config = dict(
    model='class-conditioned image diffusion model',
    dataset='photos of arthropod specimens (BIOSCAN-5M)',
    train_examples=195000,
    image_size=32,
    horizontal_flip=True,
    conditioning='class',
    arch='dit',
    objective='edm',
    cond_dim=192,
    targets=['family'],
    num_classes=218,
    cond_dropout=0.1,
    norm='rmsnorm',
    activation='star_relu',
    mlp_ratio=4,
    head_dim=32,
    fused_qkv=False,
    qk_norm=False,
    inner_norm=True,
    moe='expert_choice',
    num_experts=8,
    moe_every=2,
    expert_mlp_ratio=0.25,
    experts_per_token=2,
    shared_expert=False,
    patch_size=[2, 2],
    layers=8,
    width=192,
    positions='rope',
    optimizer='muon',
    muon_scale='original',
    lr=0.028,
    momentum=0.9,
    nesterov=False,
    orthogonalizer='newton_schulz_5',
    adamw_lr_other_params=0.00077,
    grad_clip=3.0,
    steps=5600,
    batch_size=64,
    epochs=1.8,
    lr_schedule='cosine',
    final_lr_fraction=0,
    warmup_steps=110,
    weight_decay=0.009,
    adamw_weight_decay_other_params=0.05,
)
Rows from block 2 of a small class-conditioned image diffusion model, named by matrix and row number. Rows with one number belong to one neuron. Each number is 128 + 32 x the weight over its row's rms, rounded and kept within 0 to 255. All counts start at 0.
After each neuron's rows are labels from the 100 images, of 14976 (inputs lightly noised), where the neuron reaches its highest value: "responds to" is what is common among them. Only what is clearly more common there than usual is listed. The data: photos of arthropod specimens (BIOSCAN-5M).
# fc1: MLP up (model.blocks.2.mlp.fc1.weight, 768x192), inputs 0-63
# fc2: MLP down (model.blocks.2.mlp.fc2.weight, 192x768, transposed), outputs 0-63

fc1.46 [147 139 157 202  99 126  99 128 144  95 121 109 143 158 148 153  87 110 141 130 113 117 114 137 133 168  90 125 172 115 133 157 114 177 152 154 139 110 121 165 116 110 160 171 112 101 123 150 111 169 126  92 106 116 174  90 190  95 117 120 133 193 168 162]
fc2.46 [130 141 133 135 123 111 224 124 121 104 133 171 137 147 154 136 118 113 159 129 164 143 136  88 141 120  74 112 123 123 104 118 204 147 149 143 110 157 140 116 141  69 101 160 109 114 158 133 153 116 149 143 126 141 111 210 146 103 143 138 123 116 168 121]
responds to: order Hymenoptera

fc1.396 [126 124 134 143 107  92 202 152 116 120 104 109 102 116 174 169 126 140  93 115  97 173 111 137 172 104 107 208  96 137 130  58 143 147 105 143 125 144 179 178 156  87 180  91 168 124 135 184 201 155  88 153 180 220 112 150 159 133 176 131 101  59  95 152]
fc2.396 [106 117  94 125 107 138 111 152 102 141 112  92 155 153 136 144 154 119 126 112 155 114 114  95 115  94 167 126 143  95 103 174 131 170 124 126 129 120  18 138 111  85 100  97  98 117  97 121 145  85 152 102 150 178  93 122 148 127  79 127 109 126 117 104]
responds to: order Coleoptera

fc1.168 [129 141 138 167 143 185 173 116 115 137 178 161 107 158 119 183 158 184 150 125 138 121  68 155  88 165 101 192 149  99 178 119 147 128 132 112 118 177 126  93  93 114 162 145 172 100  74 118  88 122  66 125  90 159 135 127 186 131  84 193 123 134 136 131]
fc2.168 [126 114 147 114  96 181 103  78 120  83 143 122 147  90  95 129 169 111 130 116 103  87 187 152 165 155 173 159 156  85 227 179  96 163 183 178 116 148 125 132 139 135  72 128 170 161 145 158 158  75 100  92 173  88 138 161 178  81  60 163 146 120  69 118]
responds to: order Coleoptera

fc1.460 [103  67  88 165 180 146 174 159 122  66 102 116 115 130 133 120 125 125 109  79  40  85 107 129 123  70 102 143 156 103 150 124 105 137  76 208 120 116 139 104 134 158 138 128 113 123 145 151 113  95 112 150 125 181 150 118 104 149 162 125 147 156 130 124]
fc2.460 [ 97  91 129 118 107 106 139 151  86  90 196  86 124 155 180 139  92 119  72 115 144 157 143 114 158 118  98 135 213 189  61 130 157 131 173 145 144 162 124  99 157 153 146 147  73 119 171 154 125 111 161 104 161 148 118 193 117 118 194 132 203 102 171 108]
responds to: order Hemiptera

fc1.330 [146 124 155 104  97 110 107 142 172 107 125 124 137 156 108 199 138  59 144 120 110 142 173 132  98 152 197 118 143 101 117 144  99 152  83 115 103  99 141 142 159 116 190 157  83 135 167 180 136 107 132  76 119 103  89 121  93 113 150 118 123  84  97 110]
fc2.330 [116 149 135 105 153 136 135 135 112  71 163 142 139 157 126 157 138 144 105 126 187 125 114 117 129 147 167  78 149 153 194 125 109 128 151 139 129 143 123  38  72 103  92  89  96 100  86 109 143  71  90 180 153 162 162 181 141 103  74 131  65 117 175 170]
responds to: order Coleoptera

fc1.625 [110 114 145 144  90 133 116 144 119 107 111 132 201 139 172 135 180 159 116 121 164 118 147  91 154 115 108 151 165 116 132 161 130  75  76 151 139  95 149 126  75 152 148 216 164 101 104 148 131 164 135 107 128 126 165 129 169 116  93 125 154  53  91 103]
fc2.625 [143 100 128 171  68 126 142 163 124 110 133 129 152 173 120 126 119  85 120 117  91 124 114 102 136 119 121 117 123 128 110 163  92 106 162  16 153 104  29 127 135 102 133  60 124 157 100 119  93 109  93  93 138 158 112 182 195 119 172 131 106 126 125 129]
responds to: order Hemiptera

fc1.574 [137  72  70  95  99 131 119 101 187 114 141  76 116 152 161 175 188 128  87  71 161 127 147  68 125  90 116  53 141 103 124 109 120 103  88 164 114 109 114  93 157 155 120 149  92 140 189 118  60 147 145 162  94 110 175  73  76  73 180 135 145 131 143 132]
fc2.574 [156 124 145 112 149 127 122 137 158 109 120 145  84 134  93 159 114 127 161 149 152 103 139 154 116 121 146 118 155 114 100 155  61 124 161  63  94  99 117 101 194 119 134 120 119 128 141 140 129 161 105 135 195  88 107 143 114  92 173 101 141 133 137 167]
responds to: order Hemiptera

fc1.231 [132 109 152 108 121 116 161  90 164 116 109 121 176 113 159  81 148 152 142 138  66 133 139 164 135 104 141  93  90 147 174 129 171  90 113 122 116 127 153 141 142 102 155 109 150 196  91 137  86 183  74 192  90  82 140 151 130 158  83 108 132 135 106 123]
fc2.231 [116  84 107 102 148 124  85  88 166  87 109 145 114 123 131  88 175 169 102  90 111  94 101 119 100 117 124 147 154 130 185 118  82 128 106 170 178  99 135 113 173 139  71  98 169  80 166 154  98 159 154 130 120 128 135 162 112  87  67 143 107 144 129 161]
responds to: order Hymenoptera

fc1.124 [140  94  66 132 179 124 101 112  76 102 128 103 131 132 196 113 111  86 118 128 112 117 132 131 153 113  88 101 123 117 116 189  85 137 112 164  79 176 104 147  88 136  57 137  77  92 173 123 129 153  82 187  93 107 106  90 132 139 126 172 116 152 102 134]
fc2.124 [181 125 153 167 166  99 191 141 125 137 150 127 122 144 157 125 153 142 191 103 156 159 200  96 115 170  99 116 125 193 126 135 140 105 112 107 107 174 124 111 147 149 149  93  91 160 151 110 168 127 174  88 136 127 148  98 126 113 192 159 173 113 161  91]
responds to: order Hemiptera

fc1.767 [ 96 126 112 110 139 104 125 188 127  87 139 121 125 104  84 145 109  69 101 102 145 142 122  48 118 101 145 146 115  90 115  88 113 130 177  86 100 135 178 109  98  74  92 115 137  81 148 100  62 119 187  45 122 114 126 103 212 159 124  98 111 121 126 159]
fc2.767 [116  80 104  89 145  94  86  94  99 156 140 137 113 119 153 152 120 126  82 182  84 107 180 168  83  98  92 141 115 155 222 115 130 115 146 134 126 133 118 147  91  90 113 159 152  84  93 181  92  75  91 179 110 147 122 173 148 137  81 120 143 171  86 133]
responds to: order Hymenoptera

fc1.553 [ 97 137  34 156 109 126 101 166  82  93 220 123 147 109 157 121 111 178 130  62 170  98 129 138  76 102 161 189  88  98 112  89 160 153  67 171 113 119  97 135  86 107 108  85 161 150  77 107 207  72 132  99 151  83  78 131 144 137 144 103 136  60 173  81]
fc2.553 [138 128 129 142 190 123 139  84 136 113 123 117 158 113 152 105 160 114 120 177 114 137 118 169 124 110 149 123 116 140 134 150 134 133 111 169 164 132  52 102 101 108  85 107 132 123 126 111  43 132 122 147 159 127 114 126 106 122 115 106 141 134  91 154]
responds to: order Hemiptera

fc1.432 [ 92 133 114 130 114 146 153 100  96 154 178 147 114 138  88 139 118  89 168 134 111 204  72 136 125 125  90 109 151 104 133  82 102 136 101  81 164 101 152 182 158 183 175 134  90 106 108 109 118 133 165 156 162 121 142 143  93 117 140 155  89 145 144 182]
fc2.432 [138  68  98 101 191 167 151 121 156 188 130 125 136  67 128 128 128 149 167 136 147  95 192 132 133 144  94 132 124 166  60 155 145 141 121 131  96 114 129 107 100  74  98 151 105 120 161 105 160 153 115 125  67 101 138 189 113 117 137 228 194 119  91  82]
responds to: order Coleoptera

fc1.45 [155 167 151 131 171 108  96 171  91 117 145 156 124 108 139 139  94 159  76 120 173 134 155 114 167  93 172 146 121  96 162 122 111 131 157 134 125 145 158 158 124 164 139 100 154 123 148 172 126 125  84 186 209 107 129 171 149 104 117 141 156  89 128  64]
fc2.45 [142 136 163 134 145 166 128  99 130 204 127 150 115 125  89 122 146 127 119 106  80 107 190 128  81 146 159  83 157  94 209 177  89 139 157 175 121 127 166 157 172 107 123 161 149  85 101 173  94 111 152  85 161 140 136  97 141  92 120 153 141 136  63 144]
responds to: order Coleoptera

fc1.403 [127 113 124  98 102 183 155 137 122 153 149 113 178 171 111 116 157 180  75 125 124 127  80 112 162 145 118 170 130 211 136 138 140 186  92  70  90 109 114  93 161 125 114  99 135  71 114 107  67 133 108 192  84 145 125  83 150 147  96 142 122  88 150 123]
fc2.403 [141 114 166 168 120  58  82 108 196 104 105 145 176 153 169 147 217 118 114 146  71 135 163  84  78 131 102 101 204 104 189 115 163  78 165 136 175 104 155 120 114 127 138  84 124 113  93 171 150 186 108 107  83 128 147 171 153 142  93 143 123 142  89 143]
responds to: order Hymenoptera

fc1.271 [136 158 132 140 189 106 122 110  83  75 136  83 141 121 143 116 123 121 166 107 113 231 170  71 128 141 163  73 132 119 141 128  16 174 119 106  80 122 116 187 165 138  88 133 134  92 113 164 127 148  83 120 126 126 122 132 133  92  96 133  91 134 119 106]
fc2.271 [130 133 174 167 131 152 152 109 125 115 153 170 132 158 146 111 127 101 114 127 113  59 149 129 114 143 115 138 129 178  73 128 110 144 103  97 117 119 141 140 111 158 108 131 139 126  52  79 165 201 103 133 132  81  96 112 131  72 152 117 150  77 185 132]
responds to: order Hemiptera

fc1.654 [ 88 151 108 151 139 125 152  95 105  88 172 155 141 109 145 124 102 132 151 126 105 147 147 132 115 156  89 181 142 121 113 117 118 100  62 140 131 156 140 156 130 122 127  76 160 158 142 100 173 145 120  87 139  97 170  85 149 151 179 140 103  90  91  80]
fc2.654 [ 92 189 138 137  84 160  90 131 170 127  95 134 146 136 115 145 153 104 107 146  61 139  98 151 202 126 139 152  87  86 126 188 206 114 113 167 166 145  83  78 144 108 106 150 140 107 113 151  66 130 121 120 124  99 105  73 145  80  83 143 120 140  89 141]
responds to: order Hemiptera

fc1.248 [140  96 102 138  67 122 120  75 108  81  98 142 138 141 113 101 197 144 157 113  76 171 120 150 115 147 141 171 122 153 199  82 103 122 179 116 152  84 145 123 208 125 149 132  85 167 138  83 161  97 102 144 107 120 174 130 136 178 152 142  88 130  88 137]
fc2.248 [141  95 150  75 136 123 156 105 180 132 110  81  73 102 113 145 172 169 122 175  42 122 133 125  81  91 104 139 115 104 155 124 114 140 197 159 118 163 151 108 153 163 101 156  96 150 186 143 121 132 162  99 132  98 136 178 125 138  38 167 135 113 171 136]
responds to: order Hymenoptera

fc1.322 [173  84 130  71  79 147 250 130 153  90 173 163 170  99 124 145 108 142  98  94 104  97  98 122  92 147 134 131 117 133 128 130 147 138 130 128  61 121 113 106 156 160 123 132 131 149  85 102 147 113  83 163 113 159 132  78 110 138 122  77 194 124  66 145]
fc2.322 [139  79 130 100 137 121  71 191 120 107 108 196 120 102 105 118 128 144 173  81 143 123  94 146  92 140 104 116 172 141 133 113 122 126 166 103 206 138  75  96  89 161 130  97  81 179 151 122 177  60 183 102 163 105 127 153 146 110  82  86  77 143  89 129]
responds to: order Hemiptera

fc1.413 [129 159 126 178 148 136  31 113 154 109 133 112 117 138 195 134  49 198 170 166  67  99 138 117  87 133 166 178 111 217 115 130 117 138 124 132 156 101  85 112 134  97 165 184 185 108 163 181  92 112 135 134 152 100 133 124 119 143 119  75 125 103 128  90]
fc2.413 [130 147 164 170 115  72 137 102 139 138 139 129 116 140 130 123 129 142 101  97 129 112 148 106 162 111  97  90 103 170 121 128 210 176 167 131 180 137  75 168  65  91  93  94 126 154  95 111 142  77 150  93  78 149 129  58 100 149 150 129  83 133 119 122]
responds to: order Hemiptera

fc1.193 [157 172  97 110 107 149 107 179 138  85  79 116 143 168 148 161  90 105 120  71 172 126 170 127 142 117 143 142 151 164 124 160 117 129 107 101 109 161 133 175 115 191 138 114 173 137 144 104 110 155 125 118 175 132 146 169 146 158 100 129  79 135  31  92]
fc2.193 [ 96 150 186 115  89 109 173  67 100 155 146 132  52 132 138 190  88 151 123 186  62 105 139 152 152 123 120 128 150 137 181 153 128  99 110 168 158 152 138 148 130 124 118 124 101 158 126 139 148  84 116 124 118 153 133 171 148 164  65 121 163 119 143 156]
responds to: order Hymenoptera

fc1.357 [ 94 170  79  50 174  85 130 131 116 138  88 123 133 185 134 178 108 122 146 108 134 132  90 155 163  94 136 115 124 135 133 116 184 103 151  51 124  80  88  94 144 182  46  95 114 163 175  99 108 127 114 138 119  83 133 111 113 119  71  80 141 119 129  80]
fc2.357 [134 113  69  62 214 108 115 103 100 105 157 164  95 176 102 121  98 109 141 130 150 108 152 110 125 144 141 123 163  88 116 163  65  99 100 138 146 132 102 155 102 124 134 152 109 136 114 157 132 137 211  99 169  93 111 102 101 145 154  84 205  86 134 157]
responds to: order Hymenoptera

fc1.237 [129 109 108 111  64  82 111 137 163  87 162  97 184 106 122 129 163 134 111 131 124 138 175 199  66 141  71 144  56 118 131 142 122  36 167 122 113 120  80 132 103 168 120 135 150 111 184 160 174 124 143  99 187  96 108 154 159  97 103 129 134 129  91 126]
fc2.237 [125 172 114 190 102 182 125 163  91  88  62 133 167 113 152 125 185 170 118 125 168 144 115 122 160  96  63  80 128 145 162  69 153  88 144 186 150 112 177  86 113 211 161  81 132  77 168 147 162 145 164 174  95  79 107 129 149 173 137 125 168  74  95 175]
responds to: order Coleoptera

fc1.174 [ 98 167 203 135 114 110 142  96 154 113 151 166 120 198 205 120  84  94 166 119 177 184 150 116 111  95 136 183 108 139 126 150 129 155  96 159 133 104 165  70 110 138 144  83  83 112 109 137 144 136 124 147 101 145 154 111 125 118 138 128 107 129 119 116]
fc2.174 [118 160 131 115  25 122 136 173 141 136 106 124 128 167 141 126 112  92 123 117 205  98 143 193  83 112 132 128 123 141 161 125 111 141 140 141 165 134  53 164 197 157 144 237 179 172 165 108 158  87  85 116 124  76  94 167 138 125 109  97  85 144 118 145]
responds to: order Hymenoptera

fc1.669 [101 143 114 147 202  83 130 127 108 103 110  97  96 105 118 134  24  82 164 168 132 136 135 112 121 112 142 142 164 173 135 166 161 206 147 110 107 121  90  70  97  80 100 164 172 124 119 176  96 127 116 136 118 176 139  83 221 108 117 121 125 151  56 107]
fc2.669 [182 124 164  98 133 166 137  96 194 108  84  86 117 134 134 106 116 176 164 176 129 118 178 156 180 108 146 115 126 122 194 171 110 126 196 138  82 140 128 150 129 186 113  92 121 116 135  83 134 146 132 159 178 130  88 133 105  94 103 111  49 149 174  87]
responds to: order Hymenoptera

fc1.530 [120 117 122 207 162 111 114 157 141  98 157 110 167 104  84 159 150  63 125 186 167 155 179 140 107 181 141 126  90 125 127 104 105 119 135  93  81  89 167 130 158 150  72 111 182 115 194 137 157 155 215 152 112  88 105 135 170  94 104 109 101 122 106 143]
fc2.530 [110 138 125 128 250 162 117 145  76 204 130 135 213 149  72  91 106 191 140 131 125  69 103 153 151  85 143 127 187 118 124 147  90 142 121 118 125 135 116 109  90 131 181 155 149 147  87 145 102 111 152 157 150 148 125 173 117 142 130 117  86 106 141 167]
responds to: order Hymenoptera

fc1.738 [155 132  95 117 137 117 143 203 106 188 148  94  69  74 117 141 152  57  73 185 141 151 158 132 121 147 144  82 155 137 131 127  92 175 123  93 119 102  78 119 147  96 110 132 201 103 133 113 118 164 193 106 120 205 127 149  55 157 170 100  76  91  55  95]
fc2.738 [193  62 144 113  99 145 131 133 158  87 138 122 111 129 175 110  79 111 119 169 255 123  84 123 141 159 143 125 117 120 131 148 125  99 154 122 138 113 121 106 141 133 137  67 171 126 109 101 109 140 113 180 164 151 130 193 117 150 134 162  68 147 175 107]
responds to: order Hymenoptera

fc1.605 [163  98 146 119 153  94 126 117 124 139 119 138 148 106 140 143 109 151 164 107 178 132 134 103 149 118 109 156 148 106 121 186 152 193  74 132 109 126 172  64 106  59 101 119 170  73 193 106 130 150 173 125 131 104 121 104 117  98 157 205 120 152  51 131]
fc2.605 [148 153 151  91 168 133  84 135 140 179 106 123 126  97  59 106 155 138  83 130  74 177 122 107 120 105 118  83 143 102 133 125 193 195 146 144 136 117  74 138  97 152  57  80 201  81 165 178 105 117 133 161 155 132 125 142 148 108 136 102 111 175  76 111]
responds to: order Hemiptera

fc1.43 [139  99 101 103  56 137 147 172 142 101 137  93 159 121  72 164 177 143 107 117 134 130 158 134 113 158 110 175 117 156 124 172 140 108  41 166  97  99 218 133  85 114 146 174 106 110 111 157 142 141 153 121 140 158 188  86  81 122 177 103 132 106 105 102]
fc2.43 [131 136 149 152 102  79 162 106 148  81 110 121 104 137 138  68 115 163 134 163 172 133 157 120  92 161 146  83  75 161 186  87 155 149 182 104 148 153  63 104  88 112 132 138 112 164  98 134 113 164 108 107 139 157 168 181 104  99 110 139 181 135 106 169]
responds to: order Hemiptera

fc1.542 [138  89 121 140  69 116 134 134  93 137  92 111 107 142 158 135 174 124 124  91 149 119 142 141  86 120 167 160 108 111 143  69 165 114 159  88 138 120 116  73 121  98 111 163 159 108 178 140 111 106 162 170 135 112 169 161 112 125 122 138 128 167 105 146]
fc2.542 [107 121 129 173 121 142 103 138 105 165 150 135 107 121  86 121 109 140 138  82 115  83 129  98 135 131 120 129 106 134 112 111  84 144 149 139  89 160 125 135 133 131 126 132 110 154 150 122 138 112  94 114 145 165 149 113  54 171 114  96 128 100 144 173]
responds to: order Hymenoptera

fc1.203 [ 85 122  35 145 102 100 106 144 108 123 149 163 137 150  97 127 122 102 113  89 200 123 159  88 138  87 147 200 111 126 134 117 126 150  44 181 112  97 120 166  93 117 114 187 148 171 119 117 182 109 157  71 161 143  95 128 148  63 148  76 177  84 128  64]
fc2.203 [148 153 108 104 121 115 116  84 138 111 132 140 206 164 183 107 130 108 137 173 122 124 126 190  70 119 113  59 142 100 158 138 156 123 137 141 161 121  36  77  84  66  56 114 153 131 120  94 122 161  23 176  80 186 148 119 102 134 141 115 147 141  96 183]
responds to: order Hemiptera

fc1.427 [ 95 157 146 124  77 174  46 155 179 147 150 160 130 158 149 117  85 136 200  76 132  86 175  95 129  98 102  90  63 155 133 169  62 106  95 137 134  98 152 171  80 185 129 153  82  96 130 105 134 132 132 159 146 121 145 195 159 122 156 171 156 170 167 105]
fc2.427 [ 54 131 131 132 128 180 191 120 107 129 119 110  63 124 172 151  82 142 209 154 137 111  87 104 126 123  95 171 182 103 118 130 124 143 136 132  98 138  97  60 131 168  83 113  92 182 117 122 128 186 157 130 143 126  73 106 165 116 142 170 100 136 124  96]
responds to: order Hemiptera

fc1.624 [213 215 139 150 100 109 144 133 111 120 137 136  57  91 112 119 146 144 157 131 139 108 139 110 136 180 186  99 105 123 134 108 141 177 141  94  54 103 102 120 186 105 130 156 213 171 165 124 124 104  88 157 143 112 126 135 180  85 153 110 112 131  64 156]
fc2.624 [115 139 158 149   0 183 119 134 150 185  85 143  89 102 136 124 131 132 116 117 162 114 142 172 142 114 201 115  84  87 120 139 110 145 109 145 184 125 204 172  93  81  94  42 143 118 130 168 197 132 156 121 132 118 123 114 101 140 112 126  65 113 117 133]
responds to: order Hymenoptera

fc1.540 [ 84 108 122 130  82 118 138 107 120 112 160 151 118 127 114 106 101 145 177 124 112 136 159 137  93 162 124 182 150 172 120 122  99 127  64 174 141 133 114 153 155 166  97 106 132 114  84 116 120 106  51 102 166  92  95 150 124 136  84 130 140  86 145  96]
fc2.540 [156 129 105 150  84 128 171 129 144 103 119 143 168 113 123 130 173 148  78 129  79 123  88 164 124  97 100 134  92 158 102 127 129  78 100 172  67 127 161 148  87  84 131 159 142 178 136 105  95 100 221 181 153 139 114 123 162 111 128 164 130  75 145  63]
responds to: order Hemiptera

fc1.596 [136 120 137 117 185 153 145 159 134  92 154  94 156 148 105 160 119 103  92 171 135 147 134  97 164 113 123 193 150  86 118 178 201 131 169 193 126 150 103 137  89 128  59 120 128 166 163 136 154 139 142 139 120 199  69 174  36 151 124  86 108 140 123 118]
fc2.596 [112 171 107 151 148 130 124  51 154 147 119 131 146 134 149 125  88 189  97 141 127 139 130 165 139 145 126 155 111 100 112 164 204 125 105 120 102 133 203 147  82 102 134 139  89 207 114 103 100 129  97  97 120 211 180 125  60 138 131 119 128 139 148  22]
responds to: order Hemiptera

fc1.531 [165 120  99 172 119 103  76  59 153 166  67 151 190 128 138 155 151 128 139 190  61 137 115 117 119 114 129 126 121 178 112 167 122 121 127  57 124 136 169 106 136  82 127 144 172 124 104  62 135 120 124 109 160  35 126 111 177  95 110 158 164 164  84 135]
fc2.531 [169 155 114  98 157 146 114 138 214 133 150 151 167 104 110 142 157 130 191 141 158 150 142 156 155 158 137 183 105 139 119 131 127 151 173 116  92 126 100 135 191 127 131 153  66 117 175 151 110 208 145 120 162 171 135 156 124 156 129 122 116 126 120 121]
responds to: order Hymenoptera

fc1.250 [ 85 150  92 107  52 126 111 169  95 138 119 128 176 133 143 122 132 120 166 153 134 159 143 156 189 140 127 102  92 145 117 189 181 144  61 141 105 153 150 140 108 112 138 134 124 157 146 156 116 120 187  98 127 129  78 133 107 126 133 199 104  71 117  64]
fc2.250 [113 180 142 150 157  91 159 165 131  79 115 154 181 138 144  79  99 145  47 101 112 123 125  65  87 125 102 145  97 167 147  88 133 157  91 127 137 111 131 160 103 134  94  97 113 163 105 122 124 167 125 141 155 121  96 110 126 162 143 156  87 144 132 175]
responds to: order Hemiptera

fc1.223 [149 136 119 159  96 157  92 235 177 144 154  89 164 200 204  88 132 175 137 140 140 114 164 218  79 137 131 116 154 100 115 158 161 120 117 132 146  94 153 145 109 135 142  86  83  81 146 108 137 132 102 125 171 189  96  77 128 119 117 134  59 183 102 185]
fc2.223 [134 108 135 106 103  95 143  91 151 202 173 169 167 157 169 102 115  94 122 174 146  93 157 123 126 159 125 137  95 128 172 149 142 126 135 199 151 129 132 144 136 119  72 156 141 138 159 164 126 140 112 107 141 134 105  80 156 114 132 131  86 151 156 166]
responds to: order Coleoptera

fc1.116 [129 105  90  86 133  95 158 111 121 149 185 123 114 150  90 103  56 130 218 152 135  89 169 157 112 143 138 132 113 133 122 102 117 125  57 101 196 144 141 153 106 140  94 114  86 184 143 128 149 165  49 180 119 125  70 153 142 101 106 144  80 155 103 142]
fc2.116 [156  99 121  87 159 155 131  97 113 100 113 146 132 110  98  89 132  98 162 132 107  86  88  77 116 165 137  92 138 132 153 109 143  78  76 175 164 128  72  94 156 129  91 108 133  97 136 117 121 116 143  98  96 141 181 177  86 114 105 142 113 140 125 176]
responds to: order Hymenoptera

fc1.119 [164 195 103 140 121 113 139 144 105  76 155  90 108 109  82  79  86 169 154 158 133 169 169 112 141 108 129 106 187  78 125 153 250 137  99 104 158 163 112 151 163 128 111 152 130 110 156  89  80 109 108 127 126  51 123 110  87 155  87 158  95 178  95 172]
fc2.119 [114 158 121 134 142 115 131 103 117 118 168 146  94 113 116 100 132 101 135 139 152 109 157  90 108 160  94 145 129  94 105 168 105 159 112 123 155 123 137 103  62  82 148 149 147 139 124 127  71 155 209  96 123 145 152 123  99 117 181 129  88 139 162  94]
responds to: order Hymenoptera

fc1.724 [120 167 118 108 179 146 144 163 115 124  99 143  92 154 141 109 131 158 146 153  78 150 119 132 144 102 185 148 158 127 133 161  43 127 144 138 106  84 103 231 148 153  84 133 124 137 109 103 112 177  91 118 132 198 187  87 119 116  76  95 146 118 122 114]
fc2.724 [135 160 147 141 131 116 134 110 136 134 112 169 102 112 195  78 103 103 132 109  91 148 224 139  99 150 154 101 134 117  96 151 219 119 144 132  95 113  93 122 153  59 172 160 142 164 129 146 151 114 159 101 101  49 147 132 169 134 146 119 143  90 106 159]
responds to: order Hemiptera

fc1.247 [ 88 117 121 184 113 104 113 169 123 117 124 124 140 122 145 125 173  73 151 116 124 127 140 160  77 176 100  89 115 166 133 140 162 120 170  92 175 163 156 117 137 120  99 135  96  65 161 160 164 136 112 126 171  69 139 130 108 109  95  83 101 136 118 133]
fc2.247 [140 109 132 129 217 171 153 166 159 133 130 103 144 119 106 115 123 173 172  82 135 153 170 132 162 118 139 127 127 163 156 168  34 104 160 143 113 104  88 110  99 135 147 123 150  95 171  91  52 106  46 136 113 165 126 155  89 128 153 119 132 179  71 136]
responds to: order Hymenoptera

fc1.508 [128 135  18 125 167 136  79 115 100 113 131  98 165 146 136 120 119 124 139 115 124 120 167 114  89 157 157 126 128 132 172 194 100 160 123 127 192 133 111 117 134 181  44  96 141 112  73  73 137 135 151 164 156 146 160 101 131 104 126 153 124 188 163 129]
fc2.508 [134 171 102  96 155 155 138 141 116 134 182  95 125 168 180 158  70 125 133 182 163 189 178 172  93 155 122 129  82 131 173  98  77  99 152 128  95 137 111  81 113 139  91 169 170  79 159 104 148 124 143 181 124  93 108 117 127  93 108 127 134 177 136 165]
responds to: order Hemiptera

fc1.591 [130 118 119 101  99 134 120 134 167 202 148 122 111 138 141 102 119 143 180 135 100 169 140 112 140 138 131 177  66 138 110 145 130 143  67  90  78 149  90 103 172 160 178 115 141 107 107  93 161  57  76 124  97 131 142 138 218 148  74 125 108  77 118 164]
fc2.591 [145 131 132 144  87 163 102 127 184 165 169 142  76 155  98 114  58 152 172 116 145 174 117 135 128 154 126 123  84  76 142 163 138 124 181 152 138 125 163 134 105 111 149 160 145 145  95 114  60 152 122 106 114 167 107 201 167 135 137 171  84 177 101  62]
responds to: order Hymenoptera

fc1.161 [170 112 146 116 157 141 138 100 130 134 126 117 133 124  92 136 118  91 100 150  63  65  86 157  95 108 141 182 161 129 125 105 107 131 145  98  57 108 128 128 148 112 118 113 124 118 186 102 157 112 157 160 119 150 107 130 109 124 112 136  85 128 113 123]
fc2.161 [165  86 161 152  74 118  81 163 144 204  88 134 131 159 141 166 157 142  93 102 120  76  89 105 149 121 119  68 181 110 123 159 109 124 156 131  63  86 103 129 115 136 129 105 144 169 154  86  62 127 177 107  96 190 144 161 129 130 169 162  78  88 129 152]
responds to: order Hymenoptera